python train.py --dataset="read English sentences (LibriTTS-R)" --train_examples=15625 --gain_aug_db=10 --time_shift_ms=100 --tokenizer="word" --mlp_ratio=6 --wave_strides=[5, 2, 2, 2, 2, 2] --optimizer="soap" --beta2=0.999 --eps=1e-08 --precondition_frequency=32 --one_sided=false --adamw_lr_other_params=0.0012 --batch_size=64 --epochs=17.6
Rows from block 6, named by matrix and row number. Each number is 500 + 50 x the weight over its row's rms, rounded and kept within 0 to 999. All counts start at 0. Numbers have three digits each. After the name is the row's rms in percent of the matrix's.
# out: gMLP down (model.blocks.6.mixer.out.weight, 160x480), inputs 360-479
out.18 094:423458506466601528556514449518417478584478477532452523556582531538457460551482447578513495513542514429535544487371504553532539524475486558522450473499389580410423548435503505531597526418489423484517575611416466538504548445536484492448460524549342516485508519503553491520481545549554510513452578503468533451489475552399469484657476470411551486603547503452396454
out.19 097:429498488504509429552536441442541561497391565458463489476567490506476430495514592539485563557522457486495559501490527539562514458467489385536474510517469521504443517519444587538512492484449537495428435472511551450525443415553446495517536550546551453497514518559486509463507496550511463466542385523515518527318545578455455447499590441559494470391524493474531448
out.20 096:396472531410466484486459529575497504494484538611462465600506504489527457477557460505427513496496578557544576509576426455507473579403369477557543475576547450541558580549537516463420494509522509483587581536427588520559446452531428525485420428455511469550516508488506491514497455506503422518463503526445464487564486520478597519519486527556408471493533493483488562
out.21 104:511459525539492443536455573572453572548545478442517520484451556513565346505387523406576526527503476480483478469527451504448539410481544518541491518524586529580512542509499586461566547557533401495514456502459522474456479480451450425471518536447492465522479406486579455523510498503473474477527515455529591450450528530436503494482479515581510548489518615499460453
out.22 098:607431618449541563508532585483477396545483450467485432494555509406549523504583473557491437505533497599518563411479444482529564522511564499531549575491574477434578547538526523554458514452531533460509467432373513546477455528518506571534530564560506539553523468554541464421509534534535522551537560528450497465416563555566431561544541514522476468495477487568513606
out.23 096:522535518564463427516361525472524485524526520528578521486501399508553412525503514563480546492575541498578490556384477530573431521469276505470459526512435501536518550474547537433484436511469528498547442567455391406638512486403487532575529495472491393509529514512501376452566476528547502499506407537557511439585580587516408451577530569569558471609446541490498449
out.24 091:522428468429483454460477513603501566453539514491605511493447499522447524493489465573483453453428455519503462511539524510448560515586610496418528505485450571549479564404521527432460610507484411466541523483555553535442536431483523484458528480458491564419544462427466484516527482481419461492525561548477476533436531562471523474432511608475497543577458473484464540
out.25 102:396594526529522622540504592473516498523460499439507450428490493444470471566528516386528483533570532610467559463583534530535452543487495492548444510522404458431551484526518481529571500526463429576501512479544447495545452462519507501482469526526414433497436495541498463540476530500515476450490459471472591556521475494491500528485483497423481450484545528486431489
out.26 101:507420434562530485464471389556603454503474465518550509459519517477514594490483565426436472508586444487477427503602471511576471602462484590507465439516493501441380545559472483473606567478480502470543485476524487492490531482550421471520498465624497513566513528489477400480441512562519507573577516422558533534586541546533355513504446501512493565541568457436507505
out.27 105:580475535477541546487447616474409439543579458514538431502524426566452523530506459495514464493423508459531591539535562507497435520516490563560483443491480499526426486577506455494531553470474480498539475521540495558480525442522555484473539452514469471499519527410447571457472484538571445449438551411464602491414487435463555590577566437489414467494516542457509506
out.28 098:580461342520454518414531491514568483444531465461447512476531485489490434407483456387446503403530468426517530513543548522487533431482441481425545587540520468521522450552492557464406585488503438421516564444446537556465497557457552545461500437423511549535578512454494479506488445517550511454497563487536497478451483462597526476537545531524472531528468485554567537
out.29 098:447526556460491449480435496458427475424536446509516486491504463556466403455624576519543468477492494530561497495503462506530541504493584438469536545455452424596495430522453456434475398553551501560544628423456487543461495510434532424531569524473525526470489468469550504495481443550458510523498482396406489538682549508483535573485472488477525611460581471501489578
out.30 104:422610477474465511491490505513538531581535493444508485522483402601489474528554427561497466544435514500513466482584493482413593488454402409510525465538504382510487529496512501484476530495546467472523489491530577513505415504471544493466392420508557451426575549516517590460517494493495476559512381480523430426590482477490443588446532509556464503585555502546505548
out.31 105:503456534497605504433473559436536576426539496550499539443360493532514445461529485455564491445476499519510555554476446475545537457566554437474503447510520532490495470475507478624446505477552495477528511450426434562497409427561535520493494544552438539547558560490465548530459508454537477393504537455512493510530475463485455555448447476539597485491515454534443518
out.32 100:518460529472566549420464528575507543371483485449532480493383583577504480513439508504489547531549534541554510446491470506444419548513472505547399443564461512518512524469450474497422542599546498590436516529423460462466457570440444489509473482492522507465403483513452460531499536404536414596436512587529547487429544423491488464455479544570447590562514440446479469
out.33 097:462521541509415561558466528471472537527400478572578485444528501518532544545407413473535503531486509562460415448466523525441463456493551422489481453461593507456469489495550590505521582615548531585528458529551409473509521507511495513589583504530445481504515491397531415583439543503506491436612416446501564463489494518448474472376571520453479494478519355540453494
out.34 102:445461429577572549473409447533454496596516484482508417519433570443495462534546470457462536605453465587493608437502380497506458522471626522460409453512461515515466561472492546571523453396524414477527573498481497529531556553512553541460455466561494397553526510491462532478590520495418425511447505560483508488482479493499437504435457469609514517396482503461529485
out.35 101:477534501507457437462482604497547486479486587593475496546536418435472631478480481447484511487522607538441518481492504435576470571472453538479441559502544481480465471469510543603529607559551424507440477505555508557465488521472512493508483475512464536436461539483525509511437446459523559471438369643450526538461513511459464409492523626593471472587559468579523464
out.36 101:480551542532513406379480656584458541588440374553516562514473554460526490417559505406496498514491585588504544561545447534501537501567361550599528512468502454499462527480452434466444507483472539595426502495452446488461437497471444547578523536540537505545530453417511571535530452562448537437521533500439455492524540472552345534511604461527499509433424531523478503
out.37 100:496435549440522543575486437468549534472533473494523437493438540475480503543453528484492515525440533464434531507450569569586532466502482453457508489476528600518656478533517427525504486591506440535495564501621421470440583541609431542481593549480516518447480516451527395493469513542554432532511473514582509466450484486446494552419455503462483485555477541501551502
out.38 100:517526491496424489419583464570430537509397480565600542600498530423511525447531447420551447524488615513466435507495497507511517490542556498469442479545617493474494594461452579435565511490458461592543468424522537510563427546472467410538535502465440520555488464486480469556588525444494487568494491541477530464505460556465540513452493552506469489545469512506492543
out.39 104:542531542462439506430536462519599477556510501526448332519423485513496568434548523558517468506540486514431563424573522444444498575515364428486552524379501540480469569439432497440498497510543520431427493445470489527431579458523475482455475451428452449498508535527443486480443498478431533537528507559551518517522476535484471476528518532443530434488572507535564479
out.40 101:443602555444498489416559468466544532480538432568536556513443535583584509535421446493453431514606485549471455522557520537573491548570662481506556388382589412548504481544534498453499524522543448496544527529544439455421499510534531455422572524452528598536501471543487489489618462503528549517563554553342448499560516501500496474486584459544432532507538554443534384
out.41 100:546444495569502344497420438518469559488466519451480511513488477477433429467527428484443476565539519430456484595439504528476456562517478469541493421494472510446599423527422544458470456499476458543509518539519452502508559533551495547470489401388422440456511526428466469504461576470501519522496477468588475484361429457575428562474483538419452473621487485432466496
out.42 101:457627514515555391556533497503486479463415550464512463495539499502485553492506534531536412515482454466501395536527453461401521474497519523555528550445397521471439417476514496522524517433543554445474540461560526594506464587479498511420415502511510554497575482556455561474516513535544538476595507601504440544508543547471490496532444557500501512480400508498503466
out.43 102:580522568530464563596455534576496485469441508539443415438550420436516533549464569433484520528499569454485403484510461549553545394508512523530492478435588496546601545570392500428484485434511481505507445515546557548489481456518573455488542583521505501499545583390512530502491410464403518527458538529447496480524430468545506575507640551506492456502534490537503513
out.44 098:475406540578538553447456522480535442509597476636513455559470459570481545520535526419547546486540535600535575544537512477513558512458411548460477493467544568526444432566503452409558430538504377465430559428509557489477569592502510467453506483518536543491541431503585514480509499454488596468449466566388509452505440503521532490523493471533486449531434514485488494
out.45 103:518536453514405544517517520436494560465429510524524533435623610506507542533462527562537586462483503468447510487532496502559526396428512565436549475552596509497534405567466493496410450508502459595477488499599513400477490416435480480543534450507519491540550413534530520454482439486532519478630515438500422562474411485469494501491477510458427482503447386477496585
out.46 096:485535576428490579450483481504521548466493563360498538422456428471527640497508578563489439380543533488556533448495589511519472498482561454560477529459516442455492542516510432586443462472462463483454543519467441452459484449496518490519589489458552508502551523472502556444501595541514521516554454495581533414552498434474470570532503529488575441489435598499559527
out.47 102:497464490410526536471459428578463577498481476497450484512423514538475548395521381492444447493488454555504498480494426447476545499532483505498510427517449470516478497541465484497420523543530506389455497488550519505520489462460552505424567604541484539492551587490513564501431580554500457478483560554505428520484690484355476564433570428565501437558523496510543562
out.48 098:488494522552493567545471524454452446524487481543496559588498494439460488484537501523577449512474545470439485398575494557499475479442532476427461574515548521542550480524435578533425484517524532541507486526446433434497542471570415552461555560544470497451546402530503464505509500456532501451390510539490424548493442489477522594510465528502554448504593417535548471
out.49 098:465444555476486436543475445479543531479414619474536456446528529478479479449502467592521572506590576537382460418534509489504539458436452456536460511452608473404502503433484435452499471492454521463526513543513560489504615532459552556525566585589494463452486483507433577433421505482512533512489451527564486579531471500459512505491458431594485553451514531476501484
out.50 095:489393540483525549492487429442574563348429434514515477521545479502546503541534466590328478533485552482476512517524504499453456502524397415528610540498503483531515516558512498462481465487497529489572489490552564484529392491538563466464501518483598521517483552495498570392487555463504519493450477548496487494452426506481499442524484472497447518487569521528439545
out.51 098:534488505467491527462499558583413447525577479543482482525632479555481524356435495420566362462512480484548446508558557498532457450481512612490581511458455566396554473570414437484581523500380483499540550485504480497489582417395467442483455596438417556537509496480569481558510519547467482564446541459461497422413575577537556415463498526446538472537481530491510566
out.52 107:535450493516475496441500480545540530535417484510564484531614525540393536561595513498491560540495532488450441501499408440567546480518603480523469436603532540388652533476452517531488486467499504518396489456485511496473516477501428486462418461510507442534479466577464520414568564470491498528485485599501502432454423554474493476499565428427519501438458494472492473
out.53 106:428493452510450572549454550528488497478544538482474392495563519519549478446516493438522478566488573499461605456545462463581476476476512481542500574491606519450523517525602547455548541494432494542467531491504480494458561409470502484465484504469578521475397491418486507494476448407545546479402521469525594468303555533556529535514457485531505469362462482447433549
out.54 103:577538529492489505598398488495529492494581519515512488460421467620505434532508529579473506529467458491496572484503432424479450482469471549438481516566512528399491514525474565520499426537474436489525460469503542403510539589506464501485380532535524595368569554477466580501523455495560454431534533606552552435640479474474482572484415470585402457461535481434472446
out.55 098:463456529406404558411457563405507483464520482515540517529530539435509491500433545399549524546492418513541485562525521443448452503547469481473422470520302510509595487495466465383555459509548442504558449499476444501468521421548418477457458581500545477506494488473498577447579518470472535481626562577431366413460556505529498484529480470566523465443605521516513463
out.56 093:478524497458565478560497539533537614456525491528484456479568516591518453557501494391505518545539579540472549537415550465471489428516604467533507520476475495468534441405386558492489562618557363510507574485531505503544487589452453502544462484473528458447455486453608561388491513519573468534555529520403515451513464453506451570478468480510410492509547355466482566
out.57 100:464539541549422501612494488470484500390470529455497483553558437489510521498436558566619510531473492467490577517433368488486486537491466532429592473507526457507521458412558463385526434494391506506485540423535532465487436614466479472430462455490520507434465478410520522497423525519586393546579594511562563533613534468505548491516589552468466465588520466462426433
out.58 101:552611570504491505500470457547451575455489578461516508431524435379583519479545418587561531545508456524480504562384487533462496463549415461504596491397567465440373493489583414504458451548434556511419489509517544465560500570463556564405481467464428527501446578491561494445419543474527550543492505415427498565595542511509549567564570428629455562543481476484443588
out.59 099:489418508405518527578493575478528358486477493531515571568590430407472560496490481441411511468522466528507470456598598414509492503506457385540466563499596486429435461531420455476443510517446523512563447515464414455487442440484554484518543477586496528481557666562493479419413473465522526569573408522456392558545449571492578387417576474573493472552470470472437471
out.60 094:529450524498450555483571408624547495490513476548459456453568497612546502598485437490514566379518566540514537511511438513522504461403470475451467509605480543514459421551471572432436454479485496545460550563477461473546484490489612495519497504531553459487566470465475512485499483478493577484508593512476505523534501463468521518477542493510475424508577466442470478
out.61 104:437484494508442485492469517507528489568508502466534449490575491437517524465477344572539486460509516580465447530521568422462510498443441543467460522391580450489487514632573433507480419625562431517484492565486536461528500412484456514469453473547413456482589458489501451414441475473523515432455531548526435502458450435495555417496524495592618474556575540531505486
out.62 100:577564547543449588581533491485540447502495398494594567500399435460547413607482518526407493522425457476585500558467370506544476554528493452460546401496512515627482468515497503468498483481552575532479532513441427534451517483445499539558459638470429509459535450563573396509335517502492492513507470405536467535465479521466429595476439441476465508462509497491487549
out.63 107:566431458543527476564458535540580531516472459467502534580447450533550542468466472471482553511428452508602569560518481417474542458534512495526470494525512457490553520474507515506492498561574513560452483434413463517511458487572461489512389466556439579528536575608492510575520552482469578454490517419451450457587569500442541491458456482477476350464559501485496495
out.64 103:517510458502583548580495519481527495539472444559543500588518552598470487517479500516520428578431507500432472536455470500522481503462410468515503556501445482414486402519477430533470516554489451468526567514578482488491542406453426440555506512560459511503480522498543565384527512475566540487471480558454535534462458420505424481522566461534483531510522413438535521
out.65 110:501507467583537544598506577579519564514494470545564529531566480527533530513563454460404589569449485512470510513501502489578440451494588506529515472482398487522521488503460508447532522505547520568448468449511513492449555575482557563520422546513541535549509518493510501517464506571421478495396495330512411539536516500413459561545470506610424490485497581552452582
out.66 102:469418456482429564585480522432393539553457536596471536537422527573479426568454486449495546441488468507377590481509596461473494508490548582487458494504486508457497504482616429491558524502461550548527528477489466531476532593458553517510470533401494472581461407504591418531488462533449448478530469486435492466544528514530497458519390499512456494475455522505525564
out.67 102:548455455464518511496514493446456572561530482586551520374475499543481451519516472481484484498518494597571529524487425532537492573521454478498456546488491470493468508513488471440535528508447558492560461502548505573519483526494483438542452518559427505448532510386469455382465497502451538543516535507500559532557584460470515414491429441503482510418529621516541576
out.68 098:507474528504425461500451469429433481492511473467462506495422482662617554475518430503469474433567466469457542456545490590412505407483494446557406473430432482466376497573486546498536577523458611616500570491524431595561490571536437493427519496621536519489553441405478476550501456371463432504540538447502568543471475413528484560556510471400494521597519552537488482
out.69 097:435553552493539548508630549469485356486492600526447427547545472486426499524510450411517485435563501442497321478509491511439536485419478529555384460552386496451520520512550512490508431529496493452423495473514447479549691558501513453532491457497458496569521524496478547535574592445520512455478487550462435558425654439442435461567534498506564528569514423563534439
out.70 100:549393578415481527605509440490444525480491430547461462451533522445474513569474559476555485490550524497508505559503533437608517454519372555489450556572647497550549479504539507514438448513468533469436511408421480370484437502490509586524457514516540493397386589546446469500497408481518499543472506514493450480535533501604536560445514527507478443489498488555534497
out.71 102:476573566436465431481476500606515549562459438465509595419540494439520442480480521540561453494535554517438537582465507508548502446567555372400555531498526489395508539466467546506592527479573565456509500407544486436458492562547564541445531409478477521433484558455488457491441450536509520568479538558504465466582437491430538440570549461440577485576499471467549418
out.72 095:547468494566489522448478472496371540500512566497556470556481488524520608538567477504463482525478524559553514475474472558434382443471518479540555438592517489576540588547503511518571556477460462554484514513394482535548485494505447593549415482489437496574517526444455562570480418512423486464525525446438537518576600376507526496439554537445565432465481453535448518
out.73 096:498492510467503466558510486541419564561514505414522517503551451523505511497554522488490489449509487565599545536511488531483551479467486518461511498474464482476473496532542466500465478528473555515506465473472580521511469567524572475497600577533512435444547601408428559545420442483484435526520559444502516566491474448512489478439506525478469447511489545518524436
out.74 096:558556579600498518476472565404520436457497472479507480522484467547546474521600512503537438529495560450539380477559517542449490481363386478526492577609547447540586535453437569491502510479582505550574540543518534523498441504497585558531474485548497485441498575553442421395450438493453519532499535558483383419585421597499513367623532442491563513508406471471520450
out.75 108:465404516458584598524563458489488444480522475437562554529520505523452493524391544459488474559558572510520413485417500549464437481485502453502518457504552463546482539512571470489479467423462537547485447468505491565541478443535435387594442585523537501490458507498549565449562536502566487635506546485540501600470495441577527523471490536423531551491439517559535467
out.76 102:591522464602498450463554519466584503431552474460608419489512497503543477514506486485488445539502572497593410516521478476458454583543593515511504530523496448405495590499575423508492525406532508579508460580474525589467556532592464436541584555528500525558555459528485471462505586531460420504519522525464611442547450391507549526541527521508507474533448652523431505
out.77 101:507547578467428479508536530615504455516507505510451576547521511595602413522537489522561568443464409462549482383560609549469621514563586538543426516473545514478481484572447489497436556473542494425514501508522503465505478397475417549504572542502555584433479484345508565509521510509532462554459422496505458533449487437427549539596527567445525505513491480516493615
out.78 099:499490517468542419568463437485498418466460467510506473448492539542513472557459538418537547541506559507509479507450493515580453550465510433541617538556542484539613477544577577517466451492506534422535515437521419496568595528510544528599425459447555532472498462486504483407453474487547485525575532370480508509286434525589484601553584490470495500559521486457488516
out.79 096:514510523568506496563451475496442499572568451467469491467533438444539499527528561556511504436514529453584524508436515485470504513453498613589508475559487503497532532474632402432450493539557599529554449452477432436638438510545490549481480461446542443434466622519523538585489470519620483523417482503544428545589584561433482517576473559582528529474490383520508453
out.80 095:421520483505450586565462505443554506485486559459534500389463485556525532509555496522465512421461527510538557443511442491511502472413500430512550534511496500496484527383491536480495546450468453460532473537545553416561549495474487492430369547394532497505438497429491543442579507464526448496581426456569444495313495525384469453579522494561491476444439495492515448
out.81 099:474544474346423522564493504530529528474462527624453534488475494389444492478500529517502543462405504473487550465498465483546423499518567570438540543538482419563486458559479544539502430541591467484461497561547570500518414481587558602544461548489514561610533565505610504485414522457490483565426459467526536467622450434499473515554497518476457520551459480430561572
out.82 096:547440543485550497479481532452501519497462524554477446555496506538513457503530479524479501491528514518512500622451558397496577536491571380513448450462475473506544524533353459475476507521453417495521384501558404598530493435462533593523547540510357514477547543510469564521387568470581501515576531402477501520477532482547515517484424549534489478613433451519466526
out.83 105:451532514464509545561531465444466458476431508497458510538460525550469498443473548556446539531532432405524566517416471484446622454517535538432497529512498456521517542556512451540485392606480388545469536542551505542446475569469476525479441470564437487555359514551468553471534484584425473463476590494540553490560415491513537518493479480578382531437351472465448467
out.84 099:568479418461521422541616460568521481582475526527558512499499547469525480529450492424553511499513448486489524523421459507568541527498457489447534557421564624506507517451518464537529506575561436629525529446516555492512472528424438500445569471461524527473495483437461470478538441526418513540392453466427458538520498498416603522448575555399516437606493482485466478
out.85 095:522522566502514548522465557531513493503505494381445477471520506567560542492433397544470538522462479424497450569503439545435475530509541485428553563428552535513439466545526481548394550509423492528619528541536430560607524544546417445527583449460545462511568472450443495485511433462546478494471489517551413511484522540476468539583462483424429484433500515477553533
out.86 093:517523580498499441482496551395575572551520525479475473564558466449499482505437502481480458445565464453471473562465468437502503442522437494587458524479478522437525461500453526467502553476516555490526468475566457509522481487470502532488437509604501532525476534516486494450444453469489445486478419493570547507541543430551481499524550492655515573524444570459520420
out.87 103:496561521444420495499494421506494403555515499601493647490424575486545597543387539452502560395455467524618476567409555375514515446501475511565506486421438504494439543514513495491555461511524528551537567557490478414517627521528526602521554529454510549512503502495421516562413504493477415568571580589493416439434515542566496528609499555527528518531557492471396547
out.88 100:572484484505482454583529448531539564454426437548495387529452430557563421477498403506472509475520469493452526514449467484541525581525489485508430478409536440482492490460449496507530559539449479537510449538425498487529474493582434424522525481477474513568524532342417543512492434545530551527498572483514410406508483450396431367502495565476562517489536550497536497
out.89 102:520478513548502518437446536452496460485476461521570483609546487516468456513464521476501506528487443413481452511556535547491519536478487487418509439442539514561443468483495430419517589582477497446476526539493521480468450427483560549588539590507443462540475500456492539462468418423395499545482554562532466475458435411511511469542452479495539529554558551460479448
out.90 099:516597588530537558385522496471489433450489504497520508487566455380481476484452527500466407449510609525355470502582418451577496460522580418484438547387496446499458409477541487461491503482537622497468569449383497545560517437415518533507454546515528503461497443451501570546472491531414578487468495454448524515515477502434394570501530507470556585488515510480509512
out.91 100:496460514474520486499539567534444474548453487497519512500444580472486542495482497488454506537461504578509627532508512454540451496511525581503548435457467460587577611510502431493477526494437557493425586502509449563586506463440469392509534444631493419513470419522399501527512534424596456480551494505502493498541597520505525546465554538488441464456415485421394486
out.92 103:489512494513476496450475508479564582412443536471462577479476537532486506467569560508511524486439438460491433488497497545502431438436449395500494513497472606477547553529552530496566482514542439517558434474465510492526515450537501589558495518580534484506459509531551480527475499475502452612495427500547472426582534439426490586522460495520442599483522472465513521
out.93 098:442529493470501474524494418538487478487507531539491435508537561478497480508382512484440557521615503395489533373475481490494547503585447541493496509512488468407484573540407444555473504479501520571562558537528402512504401551451542529511478482534534526502513527470503519526536426567486495554511568537516556523563496483462447449539595426412368515509476486570486500
out.94 100:511473493475489498471555566585539534500491530546473550505452487479527576503516541475517454491505488416513477499510443508570498448586556420530522540469427512465519475450429517491686450572481444438530451530382418551469459578607560473510515516480512528582532519483443464442446549509554452490470583549538487519353481560474528469469634590536404476524496466476606461
out.95 104:496515532458577523460544533520530414560453547542557485423497436515476454575443547501524495513477560489507528495480522465555443566508593500548476605570512549519489455503558612522502461493464526449378434573406412565601470464606439584542518587509572548479548572504445486517486472479502532456522516522530472450415463526454448498534441409495464592495485497443512515
out.96 102:497390589499465445490417473599458531611533536578485518519414471352503455556521446525449481505532530603478547594548644422439545461536454570498470546568484534531633506545506462548544403401513470480599536490460540465491557550517532476557614453510528461460451467472570463518544455486442539527538499571422525550376579572561456469551532489421523482478538469512506505
out.97 094:507501490356554561376512430498551487558536578582444548582591550495399452548552525556517523508484512544545558497554519509508497428506533484542523494448514421537507482506411413477475459581564479492507494437469475426516488504465458541543512563445471490581540503536530477524544487460445485535482448444459647416390533568493476500492519514468519569509617428555514422
out.98 103:534490510517470506473460499452508399511538479565523519539570585473415423533459447509545454474469486363552414545616491535458545530452447492415468566520543539340434486556485527493509607468371531511521520567587430443526509476483501482474498476512440510521486528448580380511533505446480412572434498441476415532487452505527501464388430506482562559566459552526396437
out.99 095:507477536535520543469399389429455467610490469554513402562493471466494518519494467519447494572531620551536543460455534445535487660475579454439539579555450488425632627521568552523518528457453479497541544489551470518443483502531549559528590389564524573552530458459550516468487477452465448540455442549460486519536570524575575412473471412576462433556599417499567470
out.100 097:540488557536508497551463529486425499504449530447452495476493512443521554552546460449524531469491556421448522433521538539430435537529420541487490430443507557559493536496569501403502566531450451546512547514500558469521442449515447528536428596464451460532544394555460454459513476488548509470422570438476467433505460538559527536434472544546581427506557362495427434
out.101 099:494467481498492388532485548523459452545499564494445456417536479431524556529521447529555461464460458461554546443444494457536393599488492491520500403473478435483440516492602521531479593496578525539477487557641480470510551461520497551483483468513529486562501480510460554522530380541479557589591462402493501424321450432507629550539475482484453548579483475482443551
out.102 097:519502485578571577549415524522455546508496564500510478423561544429455430430508411474451558528600506441512425556594493501474519570633468455500469446374495526572529443455629550526505515495462426499535469472473575494434571505531430573638515483530478498530458486522495454503509425497466552520496399558450592515479496395507519554498486472386449397545529480545540525
out.103 099:573544544550572511484494530472519480409528475545518424479551532626529412468489440474495433466505511455490535472456514545480461479486474432569436565477510437466437443531478540502545512406477586389510496457501500447468447474568563454436565559485433469560548531389562513546559498515492598465592555510422555493445411491496505494469564499535460524520442530585497523
out.104 101:496497562422562499533536520515494563515432511496542518497530493529480526498435429536486562540390550429478435491575539517475501567434427458460447455532521542405528579410519494518445535501452537444532473542471549604534580491496577528541437594512524524494470558452382549468538486484454516540484480560552548522634455412467493467497360388526467590420438567550492519
out.105 100:439561498475416521469489515560493564414420496366494448511482448434537553487498472393535509390456485560515547517527429450562477479432600528519499523463515436410551517447441460508519527431517482488455475424572453512564532438583448429463476471473582495524594621466564563504490430527497461491465537563473583525594421454412496505426514582458520478494483625513588521
out.106 105:437429468496477646517503455491451526444529421508518470463491474467471545565455511532511615484526459483552454426492414459492440490500496427397578427482439429503476453515419398621555509467558467516547515564481456485474406494596577519562441417461420485605445544448515481503558400440456558432352581540497506507634527605564513544490541568585475519566490613546482500
out.107 099:506532448593534449474497440417406420497563584516492532465448490530607490514518560546403405398467594480528380566388462503504442526486403540414551453462479375557477585448523473439468538481437469547450444591461450429456458566586499430539428450535540523540458468450495511529440555612472413521474628530539528540488512536540507504491526425492491488586415552497440539
out.108 099:529531551526555573455516560423537515461474545562504465496501497583547565469507419507523610502541381582434636538559488507532481400547496462497485476476516424536572494538521526622542520636596513480436514475572462482554554420538487523554414448425560539485521590535506540462497492495459531465508442557450578453533506530567484565478593510471391416471545486526513432
out.109 100:570480492500555494488473490496429528569482571550564435394503425438488500475531429460569421457403469551509444620536517613484476467570464582488517510490424474622460384588495468507596435501470431473476419438532548455504550477489506527501424484383471510460573476504565423567557492613530558530503578510465499491307550497421555545382546526550483400584527507516482419
out.110 106:532545516479424537567501462536505492546556603568511517401543499556514369472430552594547408468455499453530487470529478439513543520588551493588548509423457473495467534496466550545505545621454435494460548553530559451494537559469481479598512494556434570550523453411550388465476563539485417550590481500566499506440582415443330401539497482483496406401495440407460576
out.111 101:535487561474542527473498508495470557504541518530559400477553574557544481490426442514420471605517541504508476479514516512575507514466457460559506457476499521508380439475506579400589507547608454367528464543462578505471566543530402561474340573492525411511447628570463542575572503465459547484476522521460445585508466468511468439469497468469493478525563528429531532
out.112 100:427474496456502474417544413447453552498515470492496532531502442473578442516438565521473562489523535459501488452594528483432491507453532571565435474480483524584480498477387543457402544484520602476492533514457480450507522501486535471548444530507487531517521490593519400469534507458391483500572438553516447401591571464535423541491531515532460420603482528536562422
out.113 095:431584555601460475556506386558628468487549485506479519527548581544450406469518581515487547594449543472510598471489497490519490477482552485499448592489432549512502558547473470518528530470528499497469510482537578497501442558569440450540516451520473470454497462444474407539517531488527451511448512543433540439549451582492498581390497420485466582505464454536513486
out.114 103:464476587582507525464530448565541509556452553494533572558619455482428543526370654545488402500420515383467416534547453458583482488493448492521536536464556523484541558477539530508456505497499570482463525509559505490424520562470522485431534604426522480522494413456448439548575572471568514498567501468508473483497507428546527506619412507495484540529480578581434525
out.115 098:457588504423510453447552577500479528403485504433516569546508501592511523520476450533539497463403458500540413469485510470453527477526431562429530484436494542484471432488507507475541584390600388443498497532479490440433464394554364489591567468507559533555481501513470536543518455515557434509413526422519497541624604543546408621505480526505480477502531492484548482
out.116 107:532454455535565596480498580458581581461478580474525404594477492472565490493557473528455502475538552438506402506476497512487516481540464510482547502578497412514485493521395419462613481450505441545513548484504485445477445495513546590507528510479463519468545521500495430490544479500547519513420397460449527626569477536590480498514426478549561456536464538537427572
out.117 102:478446459487494519551459613458590493400428473588525526479607491547519532482468479577538623419476532621586509483593481521570474531570465474493503566469475539531569528461519468518528563529521518508410524510402512503453518536468422524430552427496536489511525435429535613533382503530553560550461494471493422477626521449498459573484493475497487454503506427516521375
out.118 098:505501438550490521350450476507537544546425456500502557485454466507501539467483432450474458470559461465459476544483501533475609517462537448554485533566610495496501464459484481521387462560485410432511511514498591554544497518525404457475473457445444501525512533525485486595515511556540451506438638485498455524517571545517569470475506458492455494408497518497473489
out.119 104:518502549497515487493532535539449413620442497446412585463513535560533444479447494532484470597586442516478406509487496437450518411515489542599495504509458552398478612538498437390455503580437562493459573374480426470510614601454457511605411435467437557504484484463493558555529571472501492476476487496506414550545439513480430446468442536548429499517529615446470455
out.120 097:501509549447386529524555530584459489504502430473519534588544523417570484492498535448496495460523475487528471448653537580506450417547555494455562487495615445470467400445599565435558496494526531647478478526459503529487603576383551536542549495420450464456570488445506488437443505519482441492497467441610536537566454505489494457446619463632467599447533540525458495
out.121 101:562568610473444522548445616492688543558531418508465475458560556491482513418398562550449567456452504451523452549463467432485475552462470600556477491556406508430530478573556469570533567499561456505516481549452478548475488417486566528548503460609491531510564491455473508484521513505564460505417548570545624442574519487558511475478413460479494458526535467564505569
out.122 102:525606499492536529547525502503462530549482496452392580506501513441497494501519456502522484455479473505455527531423487422465489494518574507481504438485404552493552469504476606557438447549432542497462494552478520573504557610436386537443512521417510494591423473507414416403514549414460519405447498480513526571583448559509480616506498551530394558517605477509422597
out.123 102:529495521540455485355506523569600450479519481463515444458593511416552556501467470588543489529489506509526464458421483495533508585504549474388418552440585574398476543520518435435550475462546442367521482493463516428515481509503572535511486522443523564514498498413497495552431533407428526515490469609437570469646465486473451502561532538508547461534503510469472468
out.124 097:529538533454515462515544386435510437568457445583441520434379525463460461455507508593543410530448481506468471558497465528518565490534519524447472481474494380442459471533402472397504436481560501558439592511507385524479377525457467584500574414522482439533524515450523600466561417560479506549593466508396465468575513455493439594489502485449469445512481468474475428
out.125 101:566567502510592448525512586464500487473533558480421533420554496483511422525427481460512398487520478518453550552494343462537487523511461452587537550440525411477535521561507475545607460641517559529461541471496515395504470581541579524473495502497464456573460500505607530505533517542560523504472430449443449507501379484580569437536406472492437545529476493509487522
out.126 104:498471532539514460537491590448538524393482494533530522482461465469557510452464534496545534481514523544459407603566504511585495513503517453530434544439409571450493617571519510484500552497566523511546518512457535465562482551547505595504494571598559504513451439537525515503404438531459518417478497514523418524564484467446549497442528456537460421517486547531448519
out.127 088:402557486534491572572337458523564462445450487578459474625510579477566453562540475573340620494497452537486451580485408476527436496468434571424540501455571559476463445432545548496512496442428446533530456479479557411492440413439477444512591490497480566580499452562466437447444529474531461622495539418515545473565469551497522489528389479586554440558480484490523431
out.128 104:536516466453612423493521479500491543564522495563503449466452477509489481430550617500478488554511505500475444415532469452446558522515525488445478528494454531465439432460468481557500425520519418448448498582564446506549442476498533495476558489498504521506455408593508503520465441495496577526520508370579547506478369456525566415479481539495523567519541503555417589